config.toml
model = "text-conditioned image diffusion model"
dataset = "photos of plants, animals and fungi (iNaturalist)"
train_examples = 77898
image_size = 32
horizontal_flip = true
conditioning = "text"
arch = "dit"
objective = "v"
cond_dim = 192
tokenizer = "word"
vocab_size = 2724
text_encoder_width = 128
text_encoder_layers = 8
text_encoder_norm = "layernorm"
text_encoder_norm_position = "pre"
text_encoder_activation = "squared_relu"
text_encoder_mlp_ratio = 2
text_encoder_head_dim = 64
text_encoder_fused_qkv = false
text_encoder_bias = "none"
text_encoder_qk_norm = false
text_encoder_layer_scale_init = 1.0
text_encoder_parallel_block = false
text_encoder_inner_norm = false
text_encoder_drop_path = 0.15
text_encoder_positions = "rope"
cond_dropout = 0.1
norm = "layernorm"
activation = "squared_relu"
mlp_ratio = 6
head_dim = 48
fused_qkv = true
qk_norm = true
inner_norm = false
patch_size = [4, 4]
layers = 6
width = 320
positions = "sincos"
residual_init = "scaled_by_depth"
optimizer = "adamw"
lr = 0.00088
beta1 = 0.95
beta2 = 0.99
eps = 1e-08
grad_clip = 1.0
steps = 7500
batch_size = 256
epochs = 24.6
lr_schedule = "wsd_sqrt"
decay_fraction = 0.4
final_lr_fraction = 0.1
warmup_steps = 220
weight_decay = 0.1
Rows from block 2 of the denoiser of a small text-conditioned image diffusion model, named by matrix and row number. Rows with one number belong to one neuron. Each number is 128 + 32 x the weight over its row's rms, rounded and kept within 0 to 255. All counts start at 0.
After each neuron's rows are labels from the 100 images, of 14848 (inputs lightly noised), where the neuron reaches its highest value: "top examples" is what is common among them. Only what is clearly more common there than usual is listed. The data: photos of plants, animals and fungi (iNaturalist). In brackets: how many of the 100.
# fc1: MLP up (model.blocks.2.mlp.fc1.weight, 1920x320), inputs 128-191
# fc2: MLP down (model.blocks.2.mlp.fc2.weight, 320x1920, transposed), outputs 128-191

fc1.234 [137 113  82 126 113  94 143  82 174 109  78  81 114 105 104  80 112 158 136 150  85 103  83 162 139 150 152 152 136 150 136  96 105  96 114 169 164 152 154  90 155  67 151  98 166 146 136 131 127 176 105 106  95 138 126 126  78 183 150 185 145  97  73 159]
fc2.234 [102 108 171  65 104 127  88 101 160  77 159 113 123 125 112 160  75 143  71 158  76  91 174  94 125 122 101 142  72 184 180 145 100  95 101 132 148 118 100  92 160 172 126  86 120 105 100 154 149 118 123 138  71 161 110 134 161  88 143 134  88 133  92  92]
top examples: class Insecta (61); phylum Arthropoda (61)

fc1.46 [178  96 169 139 122 136 171 138 187 133 146  95  91 131  45 112 109 126 121 144  93 154 116 110  91 109 110  85 121 115 135  85 130 114 159 149 157 103 191 115 108 130 100 108 123 141 146 113 132 182 107 100 150 141 101 129 137 130 116 160 178 121  97 112]
fc2.46 [156 137  66 128 171 169 121 139  80 154 126 178 147 174 184 125 107 203 180 104 130 124 101 141  77  86 104 204 112  89  91 126 171  81 110 154 102 118  75 129  87 140 150 139 119 117 148 117  93 139 144 114 118 127  87 112 169 154 160 119 143 118 163 145]
top examples: order Passeriformes (55)

fc1.451 [163 102 161 150 136 164 132 124 154 136 134 102 125 180 142 185 128  64 156 152 161 123 118 110 141 131 168 134  92 135  92 121 126 133 149 153 138 126 176  89 116  97 128 105 131 132 118 111 157 163 135 150 230 164 134  85 158  83 123 124 115 163 126 134]
fc2.451 [ 96 120 109 142 104 115 138 101  97 125  97  98 152 183  89 122 116 154 144 141  64 140 100 113 151  99 122 153 130 115  99 149 136  94  83 146 142  81  59 109 117 126 122 169 193  84 127 166 137 153 154 145 236 122 127 138 152 117 159  51  93 175 169 164]
top examples: order Lepidoptera (33)

fc1.735 [ 78  86 123 119  91 124 107  83 120 121 113 112 157  80 137  75 123 143 126 118 159 116 101 117 147 127 165 143 148 166 135 166 102 158 132  79 169 153 184  85 127 149  86 170  88 129 168 118 128 125 124 116  81 125  99 156 109 103  79 131 186 180 151 132]
fc2.735 [ 62 153 147 129 133 155 107 136 133 132 113 109  88 129 145 101 147  77 136 125  84 154 138 102 170 123  90 107 141  56 127 137 123 109 101 165 144 145  48 113 120 120  85 103 135 107 127 105 114  91 117  66 192 102 136 114 112 149  81 145 124 141 125  75]
top examples: order Lepidoptera (31)

fc1.710 [ 86  71 152 114  92  97 141 124 132 139 121 148 120 113 130 132 107 129  75 178  88  77 117 191 164 128 109 172 113 108 171  82 107 138 132 119 125 134 131  44 180 159 132  72 126 116 104  96 136 138 125 159 174 139 142 129 166 129 122 162 123 164 182 150]
fc2.710 [140 154 155 158  99 105 126 115 138  89 122  71 168 145  49 140 169  50  70  72  68  86 159 114 155 133  99 119 138 128 119 210 163 126 138 171 128 139 117  85 101  86 133 115 137 166 207 146 118  79 150  75 180 119 131 112 131 112  92 128 170 138 142 136]
top examples: order Passeriformes (52)

fc1.373 [121 139 133 130 118 108 116  87  96 132 132 106  80 109 156  89  84 127 183 133 102 114 130 124 150 118  65 127 117 116 131 126 137 129 135  91 159 158  70  91 136 144 132 170 160 132 166 112 155  62 133  83 183 179  61 149 144  81 174 120  67  88 143 139]
fc2.373 [173 111 132 118 105  95 125 130 103 153 115 121 176 149 129 168 168  78 150 123 133 143 124 104 119 133 110 136 142  80 121  91 125  80 150 133 113 144 137  70  58 143 128 140 121 141 166 110 146  65 142 148 177 117 145 198  93 163 141 108 195 161 139 102]
top examples: kingdom Plantae (33); phylum Tracheophyta (33); class Magnoliopsida (27)

fc1.659 [117 114 117 109  96 127 109 113 173 146 105 103  88 106 170 180 100 131 138 182 115 182  90 153   5 156 115 128 171 138 128 145 129 150 103 162 145  59 139 116 117 169  97 133  73 149 158  96  73 139 117 136 108 151 145 100 120 127 126 195 139 112 186 120]
fc2.659 [127 162 112 141 122 125 197 130 120 111 106 131 157 137 126 146 163  95 102  88 110 140  90 108  68  66 124 108 150 150 127  38 117 122  67 118 121 150 123 107 122 119 119 166 101 135 147 113 146 137 145 147 185 150 128 107 127 195 148  83 160 148 132 156]
top examples: phylum Arthropoda (60); class Insecta (59)

fc1.40 [102  98 113 116 142 120 137  64 118 147 158 142  75 110 160 104 136 112 143 114 115 110  93 174  48  66 105 122 155 163  88  96 138 154 111 119 158 143 107 152 125 135  79 100 128  58 118  53 184 139  67 185 131 121 150 162 183 167 121  77 148 135 155 136]
fc2.40 [ 84 158  80 105  76 157 102 117 152 148 100 142 157 138 138  85 162 113 128 119 178 111 159 132  67  71 135 163  78 126 115 146 130 148 127  87 115 205 105 160 121 132 108 124 148 137 145 158  91 137  93 131  39  85 164 114 144 160  73 104  98 102  42 109]
top examples: phylum Arthropoda (63); class Insecta (62); order Lepidoptera (33)

fc1.62 [109 105 105 150 105 123 126 133 116 115 115 100 150  54 144 129 132 155  74 107 137  89 162 116 126 142 123 176 100 149 125  63 108 130 170 127  98 148 116 142 141 120 120 144 142 126 103 145 135 150 104 133 132 137 118 176 107  60 171  96  97 122 177 118]
fc2.62 [ 85 169 110 141 176 130 142 121 121  94 159  92  68 119 121  72 141 106 147  55  85 145 102 132 147 105 140  89  74 120 138 157 108  94 143 146 129 136 114 108  75 122 143  89 127 146  84 104 106 146 123  88 125 107  96  89  69 199 145  99 156 105 109  98]
top examples: order Anseriformes (29); family: Anatidae (29)

fc1.283 [134 148  97 105 139 146  79 136 116 102 129 134 134  66 150 182 157  95 147 114 138  96 139 109 126 133 112  93 118  91 132 145 142  87 158  94  97 142 186 162 177 149 110 129  96 143 145 100 169 106 118 166 216 101 129 132 131 169 116 146 160 126 151  99]
fc2.283 [113 146 195 136 129 117 138 115 135 148 118 131 165 120 181 120 112 120  90 105 114 151  48 136  90 148 151 134 130 106 122 116  97 149 136 103 158 169 140 124 113 183 167  94 166 113 154 133 150 107 118 153 146 117 124 136 157 124  87 119 152 120 140  90]
top examples: class: Aves (98); order Anseriformes (34); family: Anatidae (34)

fc1.191 [124  79 129 120 139 179 116  91 158 123 152 100 124 154 168  56 121 151  63 156 143 130 129 120 121 106 110 119 117 113  79 136  99 126 144 123 143 135 146 102 141  80 112 113 132 137 146 165 115  69  78 127 123 145 112 163 130 112 150 177 149 133 161 170]
fc2.191 [146 128 153 148 146 158 177  88 141 212  99 134  92 143 138 188 113 149 201 139 124 102 120 108 141 152 114 141 102  71 161 101 157 158 125 137  92 126 172 144 119 114 167 124 146 134  90 140 152 105 135 153 144 138 104 167 150 203 144 135 148 159 189 177]
top examples: order Lepidoptera (31)

fc1.247 [ 92 134 117 134 125 123 110 186  99 103 130 123  84 106 146 194 114 101 110  74  85 129 102  93 107 136  92 114 199  81 138 109 101 154 228 180 117 179 151 167 142 126 132 100 104 119 117 120 127  91 122 131 139 131 104 152 113 129 114 123 137 106 193  77]
fc2.247 [122 140 160  90 136 144 161  95 131 121 134  95  74 196 121  83 113 138  69 164 167 149 134 226 155 124 135 125  94 118  91 149 172 192  88 255 101 158 103 104 144 142 172 104 157 119 116 154 125 131 163 103 171 149 149 118 118 164  84 142 114 110 149 146]
top examples: phylum Chordata (98); class Aves (94); order Charadriiformes (30)

fc1.270 [143  63  91 147 117 102 119 140 161 123  81 132 139 110 137 198 125 179  96 136 165 134 143 153 131 188  79 120  86 151 118 170 133 160 184 130 126 124  97 143 122 197 110 142 118 134  90 171  53  69 158 121 125 118 117 107  95 134 157  93  61  87 109 165]
fc2.270 [144 116 176 132 156 140 105 122  91  94 143 121 119  85 129 155 116  91 121 103 137 140  96 138 118 113  87 141  86 122 145 180  64  20 109 130  76 152 141 199 181 136 106 136  99 142 128 151  74 169 142  87 155 103 133 178 131  86 139 170 135  81  78 114]
top examples: class Aves (98); order Passeriformes (65)

fc1.183 [153 125 138  71 128 100  95 131 107 153 121 101 157 113 142 116 132 147  75 145 120 113  99 103  71 180 129  96 148  88 123 146 139  97 125 136 162 111 134 103 179 121  76 115  77 177 112 180 124  80 126  60  66 123 141  95 125 125 114 113 146 155  88 104]
fc2.183 [169 155 183 109 136 125 110 156 100 143 146 127 113 128  95 155 129 135  81  94 141 129 194 112 127 107 120  85 201 132  79  96 141 130 119  97  65  99 117 123 142 134 106  96  71 162 102  72 150 104 133  97 121 149  87 119 134 159 131 155  90 141  97 173]
top examples: order Lepidoptera (31)

fc1.511 [ 70 136 153 138 144 164 137 151  94 147 119 135 125 142 180 159 131 120 161 143 104 107 109 133 145  67 145 146 116 178 113 102  92  82  71  47  56 140 168 156 187 214 213 100 195 229 171 128 150 188 144 190 193 128 148 129 144 167 140 120 188 132 169 154]
fc2.511 [112 105 122 124 138  96 135 120 124 118 138 125 118 151 115 136 149 141  83 163 110  89 118 180 145 148  96 126 144 146 117 116 191 103  56  31  65 117 141 139  97 179 212  23 166 170 148 123 117 107 135 186 174 103 175 114 120 104 115 161 136 147 125 112]
top examples: class: Aves (92); order Anseriformes (29); family: Anatidae (29)

fc1.739 [153 119 172 103 104 173 130  79 119 103 115  96 122 167 141 112 135 153 210 192 134  85  91 133 119 126 122  68 122 184 118  62 117 142 132 140 115  91 142 154 152 127 138 161 139 154 146 130 220 148 128  95 139 160 132 113 127 126  94  85 111  57 122 129]
fc2.739 [136 139 142 114 133 124 141 132 128 123 132 108 131 138 100 171 115 202 150 200 157 137 120  83 154 148 166 136 127 162 137 134 169 153 112 136  98  90 134 163 107 126 123 126 106 159 151  94  35 150 125 169  66 147 147 102 124 110 121 128 134 123  75 103]
top examples: class Aves (86); order Passeriformes (58)

fc1.179 [154  44 174 111  85 179 178 150 192 107 168 120 131 138 122  81 137 131 181 176 135 139 169 146 102 112 102  82 135 135  96  76 131 153 126 139 127 213  75 152 100  95 108 133  81 123 133 127 119 111 169 144  92 101 147 155 122 163 203 144 149 141 146  83]
fc2.179 [144  60 179 121 107 149 171 128  78 130 171 136 151  83 165 105  87 152 150 154 117 156  88  72 136 128 109 116 127 126 100 142 114 141 154 120  76 106 146 129 123 122 107  53  82 131  97 112 121 124 134 143 100 130 135 136 112 144 166 152 129  84 134 141]
top examples: order Passeriformes (51)

fc1.578 [138 139 138 124 121 105 137 136 117 151 114 135 121 191  75 117 123 110  84 111 145 173 135 129 160 148 163  81 174  73 166  93  93 166 133 139  77 128  80 167 131 138 113 141  79 174 100  84 188  86 111 152  93 127 164  98 120 144 118 148 178 147  99 164]
fc2.578 [ 71  89 184 148 142 147 139 100 146  80 162 140 119 194  94 115 132  98 146 134 122 111 206 110 109 104 132 157 111  94 106 123 157  78 164 101 149 147 141 172 108 102 101 139  79  77 159 145 115 128 100 116 128 148 106  87 160 153 115 161 158 104 136 102]
top examples: class: Aves (86); order Anseriformes (35); family: Anatidae (35)

fc1.690 [167  72 111  64 155 188 113 120 176 126 136 130 112 146 111 146 182 124 189 175 105 165  71 198 187 115 119 184 108 114 128 129 148 123 106 105 130 123 150 108 109 124 123 171 128  61 115  87 176 105 113 206 121  82 101 139 164 129 116 156 112 156 159 128]
fc2.690 [ 99 171 206 175 125 125  91 161 120  80 148 173 126 146 115 107 131  98  88  16 124 180  79 155  83 162 160 108 106 157 122 164 137 103  76 147 124  84 109 114 168 180 118 149 157 166 170 100  57 115 153  83 101 122 134 106  67 162 148 161 119  79  98 160]
top examples: class Insecta (60); phylum Arthropoda (60)

fc1.278 [140 138  75  94 132 134 113 112 114 110 155  99  69 141 164 127 148 140 164 116 119 103  50  99 126 136  88 123 154 194 118  84 126  68 123 133 105 145 169 175 157  98  75 127 115 110  97  97 139 172 159 112 149 133 124 156 157 178 101 124  85 181 123  97]
fc2.278 [124 119  83 122 150 117 150 134 124 149 128 121 159 167 110 162 105 105 111 122 129 171 144 177 122 103 123 118  72 128 122 141  71 152 105 180  65 109 152 150 187 149 115 107 146 124 130 116 112  78 174  75 111 117 172  66 163  52 170 125  87 143 176 160]
top examples: order Charadriiformes (30)

fc1.63 [130 125 118 152 107 122 151 134 104 161 108  80 123  96 124 150 169  72 139 201 110 129  64 153  84 138 151 109 155 173  93 133 133 168  89 132 125 105 142 104  86 102 126  93 103 186 121 142 166 189 122 139 115 171  71 112 153 114  78 163 172 139 130  58]
fc2.63 [110 143  69 171 103 106 155 149 130 176 118 162 112 152 121 139 132 101 120 142 143 145 151 106 105  66 104 143  89 147 119 107  84 177 118  99  73 201 166 162 126  97 120 148  57 166 112 111 113 127 158 162 129  76 100 115 159 161 122 109  76 117  93 176]
top examples: phylum Arthropoda (61); class Insecta (60)

fc1.399 [124  87 128 166 128 163 134 166 112 156 117 146 144 119 140 129 178 163 156  79  98 159 148 148 157 133 151 105 180 184 109 143 135 111 154  71 112 136  96  91  91 133  92  86 107 167 148 116 164 147 149 172 166  72 115 127  90 121  74 116 120  76 109  88]
fc2.399 [128 145 162 119 108 134 122 142 120  80 118  93 133 138 227 142 157 112 199 131 105 154  33 170 126 160  65 111 146  88  70 172 106 183 154 154 121 134 143 164 170 106 174 147 124 135 110 178 170 108 181 110 106  60 142 129 163 137 143 139 170 121 112 116]
top examples: phylum Chordata (98); class Aves (97)

fc1.385 [109 118 144 147 129 163 141 147 136 156 127 139 141 121 195  84 150 107 112  86 132 142 170 158 166 148 135 103 120 140 156 160 111 129 112  73 111 119 108 104 111 114 104 105 113 183 126 181 141  99 130 166 105  93 138  94 105 154 135 141 135  72  49 120]
fc2.385 [142 123 168 148 135 116 132 144 148 107 117 123 143 172 155 112 144  86 138 142 152 113 124 137 116 138 113 131 106  89  63 150  82 171 135 162 107 164 142 161 168 121  69 122 103 140 107 173 187 120 140 130  61  67 111 146 160 139 131 130 153  96  95  89]
top examples: phylum Chordata (94); class Aves (93)

fc1.516 [127 102 136 100 139 146 106  84  91 109 100 120  99 142 146 112 110  96 126 172  95  73  61 114 114  86 135 144  89 170  71 154 119  96 104 136 142 195 141 129 137  85 149 126  84 133 157 114 112  87 133 170 134 102 144  97 127 116 156 142 142 150 109 150]
fc2.516 [143  94 187 118 182  85 139 115 142 161  99 165 126 159 149 132 139 160 179 137 129 175 143 131 114 136 115 115 144 128  77 181 130 105 174 127 128  80  69 153 141  91 152  88 101 128  96 131 135 126 120 152  87 106 135 172 110 129 124 200 167 107 167 139]
top examples: phylum Arthropoda (65); class Insecta (64)

fc1.202 [121  86 138 115 156 134 112  72 138  75 137  66  73 137 149 112 162 164 154 142 116 164 118 114 146 138 158 126 152 111  96 115 133 111  87 106 173 150 135  81 116  85 156 158 136 111 170  90 152 160 139  54 160 167  85  85 138 150 128 154  85 115 169 132]
fc2.202 [122 103 113 119 139 110 187 105 111  85 127 149 151 151  92 109  82  90 177 139 123 112  87 182 147 118 118 138 142 186 235  88 121 100 143 126 138  89 143 152 144 116 149  85 120 121 108 129 121 119  65  58  95 108  89 132 139 148 163 156 130 137 116 135]
top examples: order Passeriformes (53)

fc1.69 [111 138 181  31 109 117 106 114 121 145 129 121  60 137  79  86 144 177 132  94 105 105  71 145 132  74 129 130 142 145  78 157 131 152 158 183 128  75 134 168 124 121  99 124 121 101 137  81  86 109 141  90 164 153 155 170 112  96 166 166 137 137 108 129]
fc2.69 [106  88  58 125 120 167 113 122 138 169 107  91  96  91  83  94 127  98 143 162 130  82 216 156 110 156  97 158 144 122 195 125 185 159 184 163 138  97 151  94 160 136 145 114  91 184 111 175 137 144 171 138 123 160 126 134 175 111  72 141 120  85 100 145]
top examples: phylum Arthropoda (70); class Insecta (68); order Lepidoptera (40)

fc1.84 [108 132 154 151 154 122 153 122 124 209 106 130 134 114 152 123 141 108 188 122  96 146 112 131 172 144  92 143 102 159 163 125 121 157 119  95  58 114  94 109 115 142  62  84 143 140 140 106 132 141 148 110 120 123 115 125 120 111 118 144 124 204 139 155]
fc2.84 [142 101 134 145 153 133 167 128 105 141 116 156 147 114 110 141 170 160 133 107 132 100 127 159 155 136  97  67 118 141  88  93 158 170 176  99  96  97 188 109 132 126 112 126  94 137 100 115 136 134 138 125 115 118 139  85 117 131 143 114 161 148 164 108]
top examples: class Aves (85); order Accipitriformes (30)

fc1.25 [127 125 105 115 127 102 119  57  55 154 134 115  81  66  84 122 118  95 134 136  69 120  90  97 162  85 102 105  63 183 101 122 107 121 116 131 128 156  83 123 149  84 150 156 160 142 142 130 163 102 150 115 167 130  69 139 160 127 141 110 142 141 125  71]
fc2.25 [139 142 142 125 130 121 154 117 150 212 146 126 160 141 116 166  85 105 124 127 127 165 127 122 120 160  84 176 139  71  74 124 139 116 144 110 107 127 112  96 133 157 140 125 142 145 168 122 152 159 133 129 194  75 103 182 132 129 118 111 151 127 162 161]
top examples: class Insecta (62); phylum Arthropoda (62)

fc1.147 [102 107 115 125 125 198  90  52 122 149 106 137  98  59 133 134 119 102 142 110 123 112 129 104 120  75 147 125 108 250 126 132 121 133 147 147 160 189 161 141 125  85 113 235 155 156 152 107 150 137 190 113  75 153 165 129 141 128 129  97 146 120 102 152]
fc2.147 [119 193  94 100 176  81 125  56 105  98 105 141 140 200 118 151  91 158 178 158 153 156 140 125 157  84  92 132 159  71 127 177 144  93  61 178 136 123 148 107 132 175 123 141 117 172 151 141 111 119  80  94 196 130 131 135 141 143 147  93 108  79 191 134]
top examples: kingdom Plantae (48); phylum Tracheophyta (48); class Magnoliopsida (43)

fc1.65 [ 34 113 147  97 121 123  73  94  98 169 135  60 153 130 110  99 161 182 144 136  92 143 106  46 123 102 173 108 167 115 155  80 156 123 122 133 147 105 187 112 134 106 142 141 122 124 136  95 131 181  81 105 176  80 138  98 150  88  98 197 144  92 172 173]
fc2.65 [ 66 173 117 118 159 150 133 157 175 157 114 120 117 164 145 142 136 154 116  80 131 114 128 219 144 195 122  64 158 130 169 156 170 167 105 131 163 124 141 150 109 136 134 161 129 127 129 150 125 171  83 113 175 197 138 104 146 134 133 137 124 134 151 117]
top examples: class Aves (83); order Passeriformes (51)

fc1.576 [ 95 108 123  91  87 136  97 142  98 170 126 114 104  77 124  86  92 133 125  86 163 152 113  54 113  95 144 129 155 140 147 211 133  57 127  72 100 157 119 192  87  96  97 130 118 162 111 138 200 150 154 127 117 116  90 186 125 141 134 150 191 131 145  78]
fc2.576 [121 158 104 136 107  99  90 177 134  82 120 132  95 151 125  69 136 111 135  86 113 115  86  92 135  71  90 124 108  91 109 144 106 111 117 120 111 183  66  81 221 128  72  95 150 147 114 106 112  99 104  99 230 133 160  83 106 134 119 118 113 145 117 163]
top examples: phylum Chordata (96); class Aves (94); order Charadriiformes (29)

fc1.355 [172 136 180 103  86  99 131 151 160 100 145  52 134 145 173 185 137  88 125 144 159 137 147 157 150 120 106  75 146  91 130 159 142  90  66 138 112  61 117 109 163 119  88 135 107 138  64 153  96  90 133 110 170 123 181 149  75  82 101 184 225 112 138 108]
fc2.355 [141 167 134 167  93 121 137 116 118 132 182 126 122 127  68 175 148 124  67 140 110 105 166 122 140  71 149 140 173 119 113 118  92 156 104 109  56 148 158 152 115  94  63 170  67 164 126  98 143 106 112  97 152 170 145 103  71 154 113  99 109 135 129 201]
top examples: order Passeriformes (50)

fc1.545 [ 93  63 159 134  72 142 111  88 165  92  90 105  98 150  94 140 132 130 176 168 117  70 116 116 168 115 111 159 150 105  77 137  96 138 144 138 104 198  91 114  86 140 127 119 156 106 184 131 181  88 187 100 121 172  60 113 166 107 137 138 126  78 156 147]
fc2.545 [ 56  69 167 132  66 139 119 126 150 108 136 118 161 170 157 125  94 116 115 145 119 185 153 124 159 137 106  80  87 128 113 160 122 103 137 140  77 117 115  77  73  96 128 112 148  78 124 161 134  78 192  76 119 101  87 124 184 116 120 150 163 112 115 130]
top examples: class Insecta (59); order Lepidoptera (31)

fc1.53 [ 98  93 159 118 122 151 145 150 130 152  48 135  63 129  80 137 121 149  92 115 121  89 127 128 153  97 161 184 178 162  86  97 112  98 110 100 137 135 125 112 139 113 163  96  88 120 159 123 111 133 110 105 161 188 147  35 163 149 137 121  61 178 167 204]
fc2.53 [130 143 124 157 151 125 143 136 175  97  71 166 137 147 176 119  71 154 155 109 100 149 108 125 129 171 109  70  48 190 124 107 119 157  90 109 136 151 108 100 112 130 114 136 101 141 186  71 132 154 103 110 116 124 114 105 116 169 133 138 157 163 147  71]
top examples: class Aves (85); order Passeriformes (52)

fc1.194 [ 73 146 148 134 102 120 102 143 121 154 103 111   3 156 106 140 114 102 100 115 127 125 149  73 161 126 135 145 146 146  86  69 123 200 114 147 102  98 103 167  94  99 110 118  90 172  95 161 173 140 132 118 129 138  96 157 133 123 147 141 155 109 116  88]
fc2.194 [114  79 128 128  69 124 140 104 122 134  77 138 167 248 192 103  97  53 109 139 127 115 151 114 176  99 128 147  97 113 183 183 149  48 144 108 114 178  95  87  10 133 176  84 127 148  90 128 115 113 133  96 144 127 112  85 132 147 147 141  93 144  88 145]
top examples: order Anseriformes (26); family: Anatidae (26); order: Charadriiformes (25)

fc1.558 [175 113 116 143 110  88 135  89 119 126 116  92 134 102 105 113  95 158 136 121 147 158 163 158  83 172 119 100 109 135 168 123 170 128 124 142 147 102 168 106 163  94 134 151  85 106 122 135 102 173 116  80 167 146 137 105 170 165 182 120 145 154 120  93]
fc2.558 [ 85 110 128 187 154 153  94 141 208 161 144  93  71  79  98 163 162  60 145 102 104 183 135  74 145  94 124 210  60 111  87 133 149 109  84 104 155 165  85 139  75 142 133  95 128 110 138 147 132 151 158 105 165 115  83  96 164 155 122 117 151 111 133 158]
top examples: class Insecta (80); phylum Arthropoda (80); order Lepidoptera (37)

fc1.162 [142 108 110 131 141 139 152 159 107 124  68  87 104 104 147 154  54 135 159 174  96 131 123 124 139 161 166 133 105  91 155 165 111 122 129 171  81 174 184 106 110 133 103 128 121 166 188 152  81 123 106 111 171 127 150  95 135  94 119 196 126 232  77 115]
fc2.162 [ 59  82 161  83 169  94 138  79 151 118 111 116 158 168 110 126 111 178 161 128  82 104 132 169 155 123 106 138  71 101 149 179 150 110 130 145 139 144  40 125 175 165  99 110 157 174 180  94 164 151 109 161  80 135 123 193 130 112 144  95 105 167  89  74]
top examples: class Insecta (78); phylum Arthropoda (78); order Lepidoptera (40)

fc1.313 [ 79 119 173 165  54 129 129 146  99 156 136  91 158 105 159 123  40 156  78  59 203 175 141 124 141 161 180 142 169 206  69 187 134 108 118 153 137 112 137  97 107 115  95 115 186 141  92 187 163 103 114 137 142  96  77 149 134 110 160  87 216 100 135 103]
fc2.313 [ 64 135 133 144  60  99  63 128 154 116 109 158  82 163 102 123 144 151 138  93  94 126 102 135 115 101 140  80 140 104 111 159 103 106 169 142 130  68 140 157 190 116  77 118 172 159  85  87  68 127  89 131 150 123 121 105  99 111 158 163  80 134 172 170]
top examples: order Passeriformes (60)

fc1.220 [111 131 175 120 127 112 114 142 180 125 146 119  52 172 108 122 127 161 185 147 187 138 128 168 110 181 142 119 190  79 125 174 116  93 131 118 110 146 114 178 117 181 137 161 118 157 121 133 144  85 111 122 122 151 152  96 119 138  87 198 163 103 144 109]
fc2.220 [134 125  97 191 162 140 105 134 149 124 143 120  93 113 137 103 149 145 133  72 142 157 125 107  94 102 127  94  95 109  96 145 169 124 137 140 117 189 133 157  47 159 175 108 132 132 156  72 117 155  97 133 146 124  95  64  98 153 122 182 148 156 191  73]
top examples: phylum Chordata (94); class Aves (91)

fc1.662 [163 110 130 104 140 133 132 186  64 146 143  91 117  69 126 128  90  80 104 110 149 147 104 117  77 113 117 118 112 107 120 124 141 106 103 151 137  55 117 102 189 136 148 139 126 125  98  84  60 131 110 113 157 151 135 127 156  65  94 153 105 103 172 167]
fc2.662 [168 166 110 163 107 124 117 104 145 160  84 128 124 143 103 193 160  84 150  66 122 145 116  80  85 156  82 133  49  81  88 122 148 149 106  88 115 116 137  61 138 151  97 112 126 131 135 185 157  83 133 144  92  98 120 128 132 101 161 172 149  64 105 122]
top examples: order Lepidoptera (31)

fc1.242 [ 85 109 143 121  80 117 163 140 125 167  64 139 122 207 132 116  80 159 127 159 148 143 139 153 130 138 154 125 130  70 166 161 116 131 142 155  58 124 105 138  40 169 131 104  82 161 146 106 108 153 128 116 130 135 147  56 152 131  77 106 116 187 143 148]
fc2.242 [110 126  97 146 140 156 115  74 121 159 167  92 138 204  52 129 144  93 131  59  94 118 167 133 133 179 123 144 135 197 139  83  92 134  80 118 130 129 113 162 166 136  28  84 104  48 144 148  96 127 152 109 196 169 120 142 135 140 119 170 169 146 128 109]
top examples: order Charadriiformes (26)

fc1.615 [ 93  97 148  75 119 120  94 107 120 141 137 124  75 151  77 145 117 147 176 160 114 120  91 138 101  84 120  67 162 126 165 163 129 119 131  72 137 174 145 138  86 133 144 137 170 124 110 159 151 178 101 145  82 130 167 114 107 168 103 151 140  90 132 109]
fc2.615 [157 137  79 109 174  99  43 125 113 182 156 155 152  93 175 176  94 127 154 119 119 129  95 139  87 130  96 107 161 118 131 149 119 113 168  98 120 136 140 119 118 152 179 187 141 102 135  71 118 128 142 115 236 165 154 168 135 173 117 122 128 134 145 146]
top examples: phylum Arthropoda (61); class Insecta (60)